Rows from block 10 of a small multi-label image tagger, named by matrix and row number. Rows with one number belong to one neuron. Each number is 50 + 15 x the weight over its row's rms, rounded and kept within 0 to 99. All counts start at 0. After the name is the row's rms in percent of the matrix's.
Before each neuron's rows are labels from the 100 images, of 14848, where the neuron reaches its highest value: "patch colour" is the nearest of a few named colours to the mean colour under the peak; "top examples" is what is common among them. Only what is clearly more common there than usual is listed. The data: photos of arthropod specimens (BIOSCAN-5M).
# fc1: MLP up (model.blocks.10.mlp.fc1.weight, 768x128), inputs 0-63
# fc2: MLP down (model.blocks.10.mlp.fc2.weight, 128x768, transposed), outputs 0-63

patch colour: pink
top examples: order Diptera; family Milichiidae
fc1.562 097:27 43 41 54 55 64 47 55 37 67 43 52 65 38 69 61 41 35 45 43 32 42 45 54 69 63 41 51 32 71 45 65 53 53 35 41 49 40 40 41 64 45 27 75 41 54 16 57 33 37 45 95 55 65 42 54 33 58 42 82 49 76 42 35
fc2.562 097:32 58 32 71 52 41 55 59 64 63 86 58 60 54 28 35 60 47 37 49 69 44 50 61 31 55 63 71 45 53 64 48 51 23 61 56 45 49 77 73 61 59 25 66 60 63 43 48 28 56 26 41 62 56 35 76 69 53 64 47 51 38 26 15

patch colour: white
top examples: order Hymenoptera; family Mymaridae; class Arachnida
fc1.10 095:29 33 37 81 82 19 59 85 35 59 48 70 61 54 59 72 37 36 43 36 52 37 46 64 54 48 47 49 37 64 38 26 18 54 54 43 67 43 20 55 22 58 49 63 22 39 51 47 66 39 66 44 58 46 71 37 61 48 45 31 97 54 42 52
fc2.10 089:30 55 38 28 51 52 69 55 39 77 38 64 59 58 29 29 30 64 46 36 71 36 61 58 41 19 48 57 56 62 55 35 30 50 46 59 47 63 66 84 52 53 61 45 63 53 59 33 36 60 58 79 84 56 52 55 41 60 36 80 39 77 58 51

patch colour: grey
top examples: order Diptera
fc1.168 097:33 61 48 35 52 54 32 48 79 28 47 49 70 31 45 38 46 44 53 59 59 54 62 69 50 78 44 69 48 58 46 31 46 57 43 44 71 27 27 34 35 54 58 47 50 66 34 29 55 65 45 47 44 72 29 48 59 55 20 48 37 68 30 43
fc2.168 095:63 68 42 64 37 69 23 15 73 51 28 64 61 55 78 32 53 64 57 61 40 40 20 54 28 32 33 48 46 55 60 41 32 37 65 39 28 66 65 66 48 53 42 55 51 50 48 57 78 44 48 64 52 56 40 40 77 33 34 33 35 36 52 57

patch colour: pink
top examples: order Psocodea; family Lepidopsocidae
fc1.476 092:39 42 34 72 44 47 36 65 56 58 46 67 69 44 77 58 51 19 62 52 43 61 49 62 60 60 36 47 39 50 47 71 43 58 35 60 40 31 33 50 41 38 56 68 05 66 27 48 20 47 32 59 49 36 37 37 28 50 74 63 51 79 50 45
fc2.476 088:41 61 60 62 53 41 56 71 50 15 70 56 65 48 35 48 59 43 42 55 48 33 87 67 46 43 49 48 81 64 68 34 37 43 30 62 39 55 59 78 70 34 73 48 38 62 54 57 67 87 64 63 64 25 70 54 60 47 51 60 48 39 22 38

patch colour: brown
top examples: order Diptera
fc1.635 106:49 36 65 40 57 61 39 86 55 59 30 63 32 46 58 55 43 39 46 62 56 37 36 39 68 27 45 60 43 54 51 54 49 57 42 73 37 21 61 29 27 52 52 58 25 33 23 47 43 34 24 76 53 24 66 52 37 22 65 78 67 37 39 48
fc2.635 100:60 33 73 38 00 52 55 54 39 65 60 34 35 49 48 47 40 17 68 41 52 55 60 55 59 53 75 64 57 52 64 51 72 56 58 39 56 50 58 38 61 70 39 60 47 50 50 52 56 60 34 47 55 53 52 43 55 53 42 47 67 56 50 63

patch colour: brown
top examples: order Lepidoptera; family Gelechiidae
fc1.709 087:43 41 70 71 40 67 50 46 59 67 61 51 66 24 55 57 44 48 47 82 20 42 75 59 33 40 26 44 47 39 99 23 48 61 26 37 37 45 32 38 48 72 60 40 50 65 48 59 55 74 48 49 48 58 50 55 40 58 64 45 47 42 19 48
fc2.709 093:39 29 23 41 31 56 61 56 60 73 40 53 27 53 45 49 55 49 72 57 48 43 26 59 47 83 69 88 50 36 52 60 54 69 66 43 58 53 47 38 62 53 49 51 58 59 31 43 39 25 34 45 46 37 64 58 43 40 36 37 50 46 50 69

patch colour: pink
top examples: order Hymenoptera
fc1.623 102:46 11 23 40 60 69 46 58 33 42 31 69 54 22 26 59 53 43 41 62 45 72 60 66 77 69 60 52 46 52 38 54 47 45 59 59 22 43 59 54 46 43 52 46 33 63 42 42 61 50 40 54 35 31 49 44 22 34 53 66 47 63 47 30
fc2.623 103:64 52 45 64 71 20 76 48 45 38 48 34 53 37 58 65 56 48 31 63 64 40 60 49 59 27 68 51 49 52 43 73 60 58 31 16 35 36 46 50 52 31 21 34 65 63 49 59 53 54 58 40 43 54 25 75 86 55 79 67 33 61 23 52

patch colour: white
top examples: order Hymenoptera
fc1.183 094:31 27 46 40 38 61 56 44 45 73 39 87 24 39 59 39 34 61 51 71 46 44 69 82 67 92 52 45 34 33 51 44 45 65 69 59 49 66 53 43 67 69 38 56 72 53 45 39 38 53 46 35 39 39 64 70 49 59 73 31 70 59 37 30
fc2.183 095:39 55 81 59 69 58 28 63 37 57 68 37 59 28 66 93 22 44 28 50 31 68 38 30 73 42 56 51 75 73 39 50 48 40 36 55 53 64 71 60 43 40 29 57 22 30 72 82 53 44 40 41 56 30 47 51 55 56 70 64 46 54 48 61

patch colour: grey
top examples: order Diptera; family Muscidae
fc1.541 089:53 48 40 50 54 34 22 28 49 57 24 46 62 48 63 61 55 71 33 66 56 48 51 46 64 49 43 31 57 63 78 85 55 50 32 46 53 40 57 47 57 66 40 35 05 38 44 49 60 44 26 61 51 03 46 55 51 34 50 56 39 46 48 31
fc2.541 085:91 36 32 48 28 58 64 43 53 57 29 55 47 41 30 54 89 32 52 41 36 52 75 51 63 64 33 70 32 38 60 45 46 49 60 46 73 62 66 46 52 50 40 70 61 25 63 44 60 55 19 75 58 40 57 68 68 56 59 14 54 71 48 47

patch colour: white
top examples: order Hymenoptera
fc1.339 104:15 34 62 46 54 36 44 66 34 45 48 85 41 48 48 63 20 20 49 52 55 48 61 40 50 76 41 27 31 29 33 52 38 55 53 64 50 40 37 37 58 56 32 67 42 47 44 28 29 58 45 56 39 48 40 41 62 33 64 29 60 21 60 36
fc2.339 108:43 63 73 54 62 16 51 49 45 44 21 50 25 60 49 27 28 58 46 45 38 57 61 61 77 36 80 43 68 50 36 57 75 64 46 59 56 81 40 37 36 27 35 47 49 55 53 91 41 40 60 44 39 34 25 77 47 44 60 68 68 21 59 58

patch colour: pink
top examples: order Coleoptera
fc1.299 114:48 46 40 72 98 46 33 58 63 34 40 51 72 37 74 38 38 74 49 72 32 37 58 51 62 66 44 36 44 50 45 28 34 50 37 43 47 24 30 56 31 49 56 49 54 48 56 74 43 65 46 36 39 59 43 43 32 46 23 73 81 77 38 36
fc2.299 124:57 55 39 67 43 63 39 41 55 40 68 40 92 28 30 50 57 58 51 76 30 52 70 72 27 20 18 36 73 14 74 41 61 35 49 38 56 58 38 56 33 64 59 32 36 54 51 31 43 40 53 34 51 88 39 57 51 57 39 44 39 56 44 44

patch colour: grey
top examples: family Drosophilidae
fc1.441 102:24 42 63 39 49 57 55 51 53 49 45 65 42 50 34 56 33 67 49 34 56 51 54 83 77 35 26 46 56 29 40 31 30 40 62 43 49 40 64 58 59 52 25 46 26 61 60 38 51 62 44 95 46 81 54 59 47 41 59 55 65 28 45 60
fc2.441 109:58 57 38 54 59 51 58 47 38 58 67 62 63 47 69 61 50 39 24 42 56 48 42 60 24 64 71 44 80 42 64 55 48 82 37 70 65 67 65 26 48 68 84 41 52 48 60 62 24 35 59 72 45 24 39 52 50 55 36 49 26 65 54 56

patch colour: grey
top examples: order Lepidoptera; order Hemiptera
fc1.256 106:44 53 37 45 53 11 57 40 56 65 41 55 70 59 55 68 64 49 57 82 41 36 40 39 49 69 48 54 29 53 45 80 53 62 64 63 32 40 25 58 42 33 37 48 30 65 44 26 31 33 46 70 29 40 69 38 43 66 45 53 50 59 52 46
fc2.256 106:20 47 47 40 39 47 46 67 46 69 86 46 71 43 46 58 65 31 64 41 33 30 54 48 53 38 47 61 72 45 43 35 39 59 58 54 61 53 62 54 67 66 80 54 46 54 50 53 50 69 63 13 47 75 57 50 31 73 56 50 41 28 55 60

patch colour: grey
top examples: order Coleoptera; family Mordellidae
fc1.206 106:43 75 59 61 68 51 59 50 37 69 38 89 51 45 74 55 51 60 41 62 03 42 30 57 46 42 58 40 53 58 53 64 54 56 27 37 53 56 42 18 56 50 49 53 45 64 70 62 75 33 43 63 47 35 33 64 39 54 57 67 33 48 31 42
fc2.206 103:38 36 60 70 68 56 24 36 65 48 47 34 26 58 34 67 64 71 67 42 59 42 40 28 43 45 66 29 62 47 62 49 37 72 49 62 55 58 23 45 49 68 65 44 38 52 48 35 61 57 56 50 85 42 40 64 38 28 60 28 61 42 52 35

patch colour: white
top examples: order Hymenoptera; family Mymaridae
fc1.608 086:41 45 40 29 61 66 47 68 29 31 41 31 13 36 48 71 37 47 73 47 34 20 67 55 31 63 43 57 31 53 52 52 52 70 25 45 32 54 33 36 76 46 45 28 54 60 24 56 49 72 43 60 28 79 62 34 45 42 54 68 42 33 33 45
fc2.608 081:50 60 51 38 37 44 49 35 47 54 35 43 55 76 41 43 52 63 45 62 71 55 37 65 40 60 53 43 48 69 58 82 55 75 32 31 59 43 53 52 30 74 73 51 53 61 59 61 03 44 69 41 51 35 19 28 50 46 57 74 64 64 47 46

patch colour: white
top examples: order Hymenoptera
fc1.470 103:25 25 72 46 61 42 30 59 38 68 33 60 33 48 42 43 46 31 52 39 43 62 41 61 66 75 57 34 36 31 67 44 55 44 28 52 35 35 56 43 53 34 38 51 33 46 78 54 37 76 26 34 37 64 62 44 33 48 47 37 53 38 51 35
fc2.470 103:75 45 70 45 46 42 70 46 60 41 40 60 44 79 55 45 32 56 48 42 45 42 68 46 69 65 80 58 66 48 53 34 59 54 64 42 62 59 34 76 57 61 30 61 47 38 45 81 38 42 61 52 30 63 54 62 75 67 30 31 24 41 34 78

patch colour: white
top examples: order Hymenoptera
fc1.506 090:51 67 74 42 36 72 36 63 43 37 54 36 41 31 45 72 29 46 43 70 30 24 70 77 39 46 37 50 51 22 77 59 46 55 44 41 28 50 28 37 38 44 31 39 66 99 59 52 46 71 33 43 42 49 79 61 55 55 31 44 44 40 42 37
fc2.506 096:59 62 23 65 61 40 60 48 56 75 47 75 50 65 60 30 50 54 50 60 68 65 00 55 51 60 57 49 69 86 57 58 37 34 45 73 36 58 55 76 54 54 58 46 45 59 64 56 04 73 63 80 53 37 50 46 43 34 57 30 53 58 59 27

patch colour: grey
top examples: order Diptera; family Milichiidae
fc1.682 109:51 65 52 57 59 36 28 58 31 63 46 26 46 33 65 82 51 21 41 36 48 27 70 55 68 41 28 29 37 16 62 41 51 54 54 39 55 43 59 35 45 45 42 48 33 42 86 74 54 50 10 45 45 54 60 55 56 32 68 66 42 15 23 44
fc2.682 113:33 53 17 58 64 46 41 54 47 57 50 52 51 42 22 54 60 46 55 55 32 59 16 55 44 53 61 72 44 19 44 46 64 38 57 57 49 42 54 57 27 59 24 65 63 52 53 62 68 43 43 30 12 59 75 49 61 60 22 81 43 28 60 38

patch colour: grey
top examples: order Diptera
fc1.745 107:53 67 55 50 54 55 51 57 67 64 35 28 32 30 45 47 37 65 26 56 34 56 69 41 55 15 66 17 34 46 58 89 39 42 46 37 50 52 62 25 46 61 29 46 32 43 55 39 32 64 10 60 52 52 61 52 50 41 45 83 44 63 49 53
fc2.745 101:53 42 45 60 46 60 71 74 33 64 60 57 68 49 63 63 55 45 40 38 44 50 45 34 57 58 37 65 48 43 39 47 57 61 91 39 64 47 46 50 34 48 53 60 54 30 51 60 50 47 48 44 72 40 07 49 70 31 53 52 37 75 59 17