Weights of a small multi-label image tagger: norm layernorm_no_bias.
Rows from block 11 of a small multi-label image tagger, named by matrix and row number. Rows with one number belong to one neuron. Each number is 128 + 32 x the weight over its row's rms, rounded and kept within 0 to 255. All counts start at 0. Numbers have three digits each.
After each neuron's rows are labels from the 100 images, of 14848, where the neuron reaches its highest value: "strongest on" is what is common among them. Only what is clearly more common there than usual is listed. The data: photos of arthropod specimens (BIOSCAN-5M).
# fc1: MLP up (model.blocks.11.mlp.fc1.weight, 768x128), inputs 86-127
# fc2: MLP down (model.blocks.11.mlp.fc2.weight, 128x768, transposed), outputs 86-127

fc1.748:123134142124110132174126180102115140129124134188061124150166178101162124147122072136116067116118134073118087106109107141156131
fc2.748:129132105114093133148083112136153130151180084129142079122142083099140137066124134124110086107119121184107154193160139104183152
strongest on: class Collembola

fc1.465:106155054101150147088158198228179106139123179080099111132159092140168108127143123135129106136143136090118125143071091063147158
fc2.465:145166130101142101166132118132097156075155074099108137116114186107137164144141131081127120122148146128166129141139138134167113
strongest on: order Coleoptera; family Throscidae

fc1.70:096072093160099135163152128135130136107117158146059094134233085121117107143123133093130083168173172101143152106120138122148105
fc2.70:117115103109124158070175214114146035146125114139104091183175127110103110133125102149181082077149050101139153097067135133130160
strongest on: order Thysanoptera

fc1.21:114118153152105166093106106130117169094104180101091218169116154157087091138098119154124156161139187101109156069130094169177163
fc2.21:193131114112147043148147107080130149107142129139149169138028142209138120120135063138130156166183120161161146122140133162103082
strongest on: class Arachnida

fc1.95:126117154144088132109174136110116166131099173167117181152116124161123098121070119110115064141149160103145110115097072134158120
fc2.95:114107156143061169119139163078084104190074120119142153151123139126144141110096121127121108082107127116125143123132118063059070
strongest on: family Drosophilidae; order Diptera

fc1.631:134103124212076126140138123119193110117093120148060148118185102107118104123109154109111061109112105119135146095109161064184134
fc2.631:148125149111140156075124119113106121069101149145113087107067156097126124135159103180163107142105092200131123129140133147086117
strongest on: family Milichiidae

fc1.128:138127172140140127101162112147173136120095114115089147120163135087070165139134202180128140120081122174093159114091129073145135
fc2.128:150064137126136091166106117165112089081071131142176131158063118155159161126127124177149183132130170135132127179128151117102105
strongest on: class Arachnida

fc1.746:147087175134164123180126173135151187111103082096082104133136152143148119123131116150151150119107187134116169110107162119115124
fc2.746:120109148097158140134125175114114091087139150140130134179081106094126175062115129097193162115121234159103113136092106146148090
strongest on: family Milichiidae

fc1.77:162137129159113169116180080130140189091109144163081144167081120162123056125084202169143121122121144175076217113107170164141145
fc2.77:147142166151143074114072141116161079107096113165150125096124094141184156065089138115113151128160114111155159138065124146086121
strongest on: order Hymenoptera

fc1.285:119127196124113101165064163058128073111183092116153082095167114130118138130166115086120108169088143153182137128105091077122146
fc2.285:136143132107134140103150093127074128099133088131153165157124124154109124116162003131127201144146079169159157126085147095127121
strongest on: order Coleoptera; family Chrysomelidae

fc1.444:108082121125092166156130148071115123129087212141137176160109162136124144135113108167114180078174155139175094105098134138079075
fc2.444:132092166106105048190112165186108109161127148072132148112154112121068157124070070188136098089132135138138113090070116116134118
strongest on: family Pipunculidae

fc1.301:103132120127132108125115125146153164136156184129092143135116137168108128086152157107146117177226167163154207147113146125129175
fc2.301:171127061098103127210096144156166124107184158094120126146125140125119159107167087104110074119102116154151155145117114124075124
strongest on: class Arachnida; order Araneae

fc1.60:118139153118101111130089089156160144134149193108132139120151129120115124073120131144104112158172095137193147186098114152131185
fc2.60:122092123149071164157102137121178126072169124135076171107125109203175115119160121129074127119126093158148138171101124171093186
strongest on: order Araneae; class Arachnida

fc1.173:108069147157103113141170180165136110130066171122144152140176127138077107086122086148118133171123099131145139135134132090145148
fc2.173:107168163142189129087121146151152171068106074102125116142085113160139105172152159140132130114175156131184179095143096095113145
strongest on: order Psocodea

fc1.206:178104079147053145072067109144164151125097148077124134138151095124106125111078150133114079154143094083185203085132128121136147
fc2.206:173134163141043109092114138174128112117123133150149106084083172138190110134078067112103129077156185125124109167114122117124142
strongest on: order Diptera

fc1.738:132136154189123120162117129069171190139124124134139137092142129171167096130134138068158151099128136163142207107149179108122115
fc2.738:152049166179116158114133125139184089112098087168156170215134115097143126134109147120205125136105157151083128096122148102117088
strongest on: order Psocodea

fc1.456:149117150191075112186119228097151118088132063165118156170129229154181101104098100132109094141113139118138105125111087172122178
fc2.456:132106081123119113201098043120116081153115154073143160143110099135142164191149123075079107148128141134143129183085099111140086
strongest on: order Coleoptera

fc1.462:152151159117117107139182087094095168120117124170135152095140102146137155109135083087150167143112145143172190143122136165085178
fc2.462:174196054119169138086108123176102172103135166139070131107149088096131169117113129125062133116150099134168138188151127143149131
strongest on: order Hemiptera

fc1.524:104194164115104119119147099144143145104177112069094112154129179114119165124102138151146100111144081100135139113125115130200108
fc2.524:155133094055138131129155132153075172148142117078143122119091111087124079088085123157085182142125166075166090170138126162091075
strongest on: order Lepidoptera

fc1.741:154156121131144082134196142075097136152106108186141107203125165162148128081128103187137145173109159146166096118110121144076160
fc2.741:161141105129142161162109112158120123139087161081090138113124109165151196114116034127126158106133138100129180124080110119151160
strongest on: family Sphaeroceridae

fc1.2:154164119143106143156105129145143115105111072110132095113180132113136109092149141081121127081130189118198143170106109135112159
fc2.2:090107150150161147148135145127117159152112122152147107149110108167153177104094173167141079113094188150097108160186120165144108
strongest on: order Psocodea; family Lepidopsocidae

fc1.303:095156136168107156141177106131167088119157150092117165145137124071136151064144144110098119138111095134115160188087130162139151
fc2.303:105127134147123154120192135118074098109138080047153074108153159152192107117126161210114150137141156169114110087151145109153081
strongest on: order Hemiptera

fc1.457:120086110144131070193153137109180102159141080158109087127091106142120110121166153179120079164102121163155078179054107120079108
fc2.457:150091121132122107157101105113116133160133123197109147125083104208121149150194069117183193115166137144147139113077166077143105
strongest on: family Sphaeroceridae

fc1.415:147051151134139170115178127140184153142091160105144142159124160163194137057038123110145145128101071119126145147104140161108199
fc2.415:083102088132158126107153083082122192110178105119071137166075129111160108099093160164142160159130153150143153141132117084122094
strongest on: order Hemiptera; family Cixiidae

fc1.46:178135151204113113074183099111170210082121119229040126095125138122081138092135138156151110133090146096127130135123099143169115
fc2.46:115119060111144109127054115143103102147115177111129071112107118137128096139086089122035144101164160070141103154143133157154094
strongest on: family Milichiidae

fc1.594:186114205105118139133191119128144100116129162114072116115155122123108144165121147173105100191072094113119123158110090121195144
fc2.594:131107114122116082147110111148135143161106117108145134165069117129051115104153119194144169093118062120155110124200117112139099
strongest on: order Coleoptera

fc1.327:136155186116151103128141139075195148147131142118128142156120135108159144130095136094108148127092145121090117134126123110111108
fc2.327:138174096107144139094116132173136152174098164111089107086149130089161115147121061114105168161216155121171156142129136119165144
strongest on: class Arachnida

fc1.28:109085087142118083136096072168160106139075099119127126089180110151116107085148128120091152142126075086187121158080142124073204
fc2.28:099144107181102164128138120100116135108094080121157151180162136112180153082109138116134140128055173103114115085153134110136162
strongest on: order Coleoptera

fc1.363:107123139137130129144130092124111170156204118090164078122068162160088158141161116094144131112148114146213150141121165089090096
fc2.363:129178120140108095141167142164146134046097102164135110155124150086149085100165100129144156158076101155146169123142108134149148
strongest on: order Coleoptera; family Ptilodactylidae

fc1.256:116122122166117110167124162113124167127130112164061125130128150118081092133126069148108069170105116114120146163112113147094107
fc2.256:136130105114084147163093162131120185104139101143101077113120107127100117135113092152135104136097164154123097178126101106145110
strongest on: class Collembola; order Entomobryomorpha; family Entomobryidae

fc1.390:210087126105116123103141120152177123088160173141070136100108198149129129097065124107074051179137124097189169168100151102153143
fc2.390:151134046120094126102112098147194122140137167148117194071144124146135186151114114104099107142136148130155147175109135136132168
strongest on: class Arachnida; order Trombidiformes; family Anystidae

fc1.568:176126134177131150115129082112167138130125161187128189079097106148096141147098151073149100111141089151103107108141096194131137
fc2.568:142101128138152127081135208080102140161143119074138128154096114117132120093111154156104175142119120168154114097128157093109137
strongest on: family Drosophilidae

fc1.596:165118128076125070162164098146125116079117102149125105147165195167120125132139131114104122107125148153144136160082171080063151
fc2.596:057085120133098141071115170076118087195072143133078206096135091174118093157105099156156082087104131165131113152166096146161146
strongest on: order Diptera

fc1.339:105138153201127126137173145125154113135073147101066178155159110100161140044075106125104154125117118128120175125054120127121146
fc2.339:147115136171063175108172106148124095131051113120140139182124130193195108099109169199096166123133118163110141111083131107117104
strongest on: order Hymenoptera; order Hemiptera

fc1.597:069120123215108083147091144148133123142081164139107149087173148125129115134160125130149078180197129132161105141110103155159149
fc2.597:181145077130157132127144079135082131133212038132136130095177104048143123103119141103125169115104194120141139116120135083139165
strongest on: order Diptera

fc1.52:115118156158041133188120108180211098149094123157085096063196111170108079092088134165093087119112118165116121159124166133203131
fc2.52:099115119126141124103110116150128126222127155115134139125092143129134119132087102183162111113108079206144107111188061131199083
strongest on: family Phoridae

fc1.286:101137148121114152116102125102179151099145173124074166151117116142086092089144162118145125190212139171113189184098109146190124
fc2.286:144089102144142128202108148127181154133197143152111128098135124134086082074142105097149099130143152122125166139117134106067120
strongest on: order Araneae; class Arachnida

fc1.224:115098077185114124117143208164140123078107101114126124113104209097179110132126163127126098169077166120174104123140119162161145
fc2.224:186166100162115078181055059093143077192148107132183123171103099136125098095151142085097102157093131094164157151113082145164109
strongest on: family Agromyzidae

fc1.107:126139107135118141115106189133145109102168165164066206105102114129108096154123098146138135123141160080092152114098132131111133
fc2.107:188105121125160108105124111033170171208147176156146110128126128177083149118161098125092101119121113125146143148093137177093108
strongest on: order Lepidoptera

fc1.37:118150118121045141110068125192103131104135127176100183115098140112087059115135098164115112153172158075152119148112081151164106
fc2.37:105126131168191135143219094088136127102122102138109147162150093098167164091123129151134136194103147160113157150130112131084156
strongest on: order Hemiptera

fc1.603:137128152159132166096090117138173127135101141143171149105139074113090159090071123064099066101166098122125113108160075175117182
fc2.603:133138105084170151091137202061092088175123132068136134140101091075093135156100107143123169114123158120065103164139096130146133
strongest on: family Drosophilidae

fc1.76:133110110098140110148076111101145137130134143106087146085120158139182095153091076119086167097220156131119128176073168102122076
fc2.76:095167111115175126157148169122109134125088101093090095136184193115189082170141131137117131119167132123100025085081134111128132
strongest on: family Milichiidae

fc1.132:134115132124166059085104158133133083088086101124190144145146084147156143125164076120114134136151101122155103143097116114148144
fc2.132:152150145111187150136157139157144127136179111137135176105114097110096150117139163137171101092088089099177121154084104159137126
strongest on: family Drosophilidae

fc1.232:143136154217091181097122164134121112113120102089083125163113116142157116127134126139153111103094114095099126110117099145119038
fc2.232:135176130066173097096192162154111149114158112046119147156142134111161128142144134153074152186157182126115184125105113047101095
strongest on: order Araneae; class Arachnida

fc1.667:129067163172103119172053130124174163149152106089155121127164153113213140114149176158117117105126116113154150132122137055119071
fc2.667:157063117160135130091105128109157092095139169153121135113095056082160163143058160133193157125127164125112088095126178124138086
strongest on: order Hemiptera; order Psocodea

fc1.634:172118162186038087123149155105161097086124149150117105143178184151166033106131112136075086118157085081118111127077169131130144
fc2.634:151199086064130165103114121118096169133078088164117132092165103103114099173128087111142066169164066121124102144105080155105084
strongest on: family Cecidomyiidae

fc1.335:099149128173114185113071153071155115123100146141050168057122150117143094132061145155126119159145143116119150142150123143138070
fc2.335:159138099108135140097144173171110120126122062177080130077167089190101135115153126201167159169131156155188151076125135103137143
strongest on: order Lepidoptera

fc1.143:115137112113143138109101092148172186132139163125095145146161134167116128079145155160096088132208142161198167182108120133169155
fc2.143:127115113155097124181093095157177156085130145118109161150113084161126098111173082110138133102099125155135148142103125151073138
strongest on: order Araneae; class Arachnida; family Linyphiidae

fc1.359:163119089117110137087178113116108084141145121091132136151147106132135071139083120108148133196147090113114107137110143145134096
fc2.359:127159147157206172125152086096101152130102108172164088124143090167119081140142137122127150151082152118095171174192136120113119
strongest on: family Figitidae

fc1.410:103143150171127128110111157127149117121091122165114135152171178111115127121094172158076068105125084124112112150104106122167129
fc2.410:156130193145122155066162126137108126137162131166119099130171142080096119163127173087122122075159171112145120079088144090117170
strongest on: order Lepidoptera

fc1.565:118150113159050169121089110127120110113106127156112139073128127170131061089111116184144148179124144073126144156138097157137079
fc2.565:147148093096087149117114189146115135078117106141124174089119099142112097052103136190114170157167163104139143133133095113115139
strongest on: order Hemiptera

fc1.23:124089114123095141220135138105111127129137188174115247128158123184141131152101120109112115094206091080178125089086102128118140
fc2.23:101073123114067131181147165108050115184120145114146134188132116065121161125152140229165093131111095119116104098083092151106070
strongest on: family Drosophilidae

fc1.66:122122064098146176115125150137143123097122060102079171110168121115131143130081132227058109118164133080229071159109123089122118
fc2.66:155121136128130071131136099149176110131136119123108109112127111096114135146138146073094078102140188179131129155125141148122172
strongest on: order Trichoptera

fc1.482:102095162171049110164121106120184132080068143166109142114216143139129090127103151132124077091121078131106114102133148049165084
fc2.482:105186129156109148093119135154122162098105118146059099130097108088144121159149103141175104182139083193131137099179105085141129
strongest on: family Milichiidae

fc1.129:157113134127110155080193159127129176106068093128140132116104162166135138129136066189130148157143131134126091143137167147089083
fc2.129:109131164080103052113098189167173113132091114082095114070106102123103112131079049150106097121110126169102117174134067170167130
strongest on: class Arachnida; order Hemiptera

fc1.88:099114169163128113176097134113121072132116198093128092082154119113119148158128147120170134116148116159099142137107104150143117
fc2.88:144079108083200095121200105135093093112160131117140102119145190097161100135136148174098205112115134092176147122102144085093093
strongest on: class Arachnida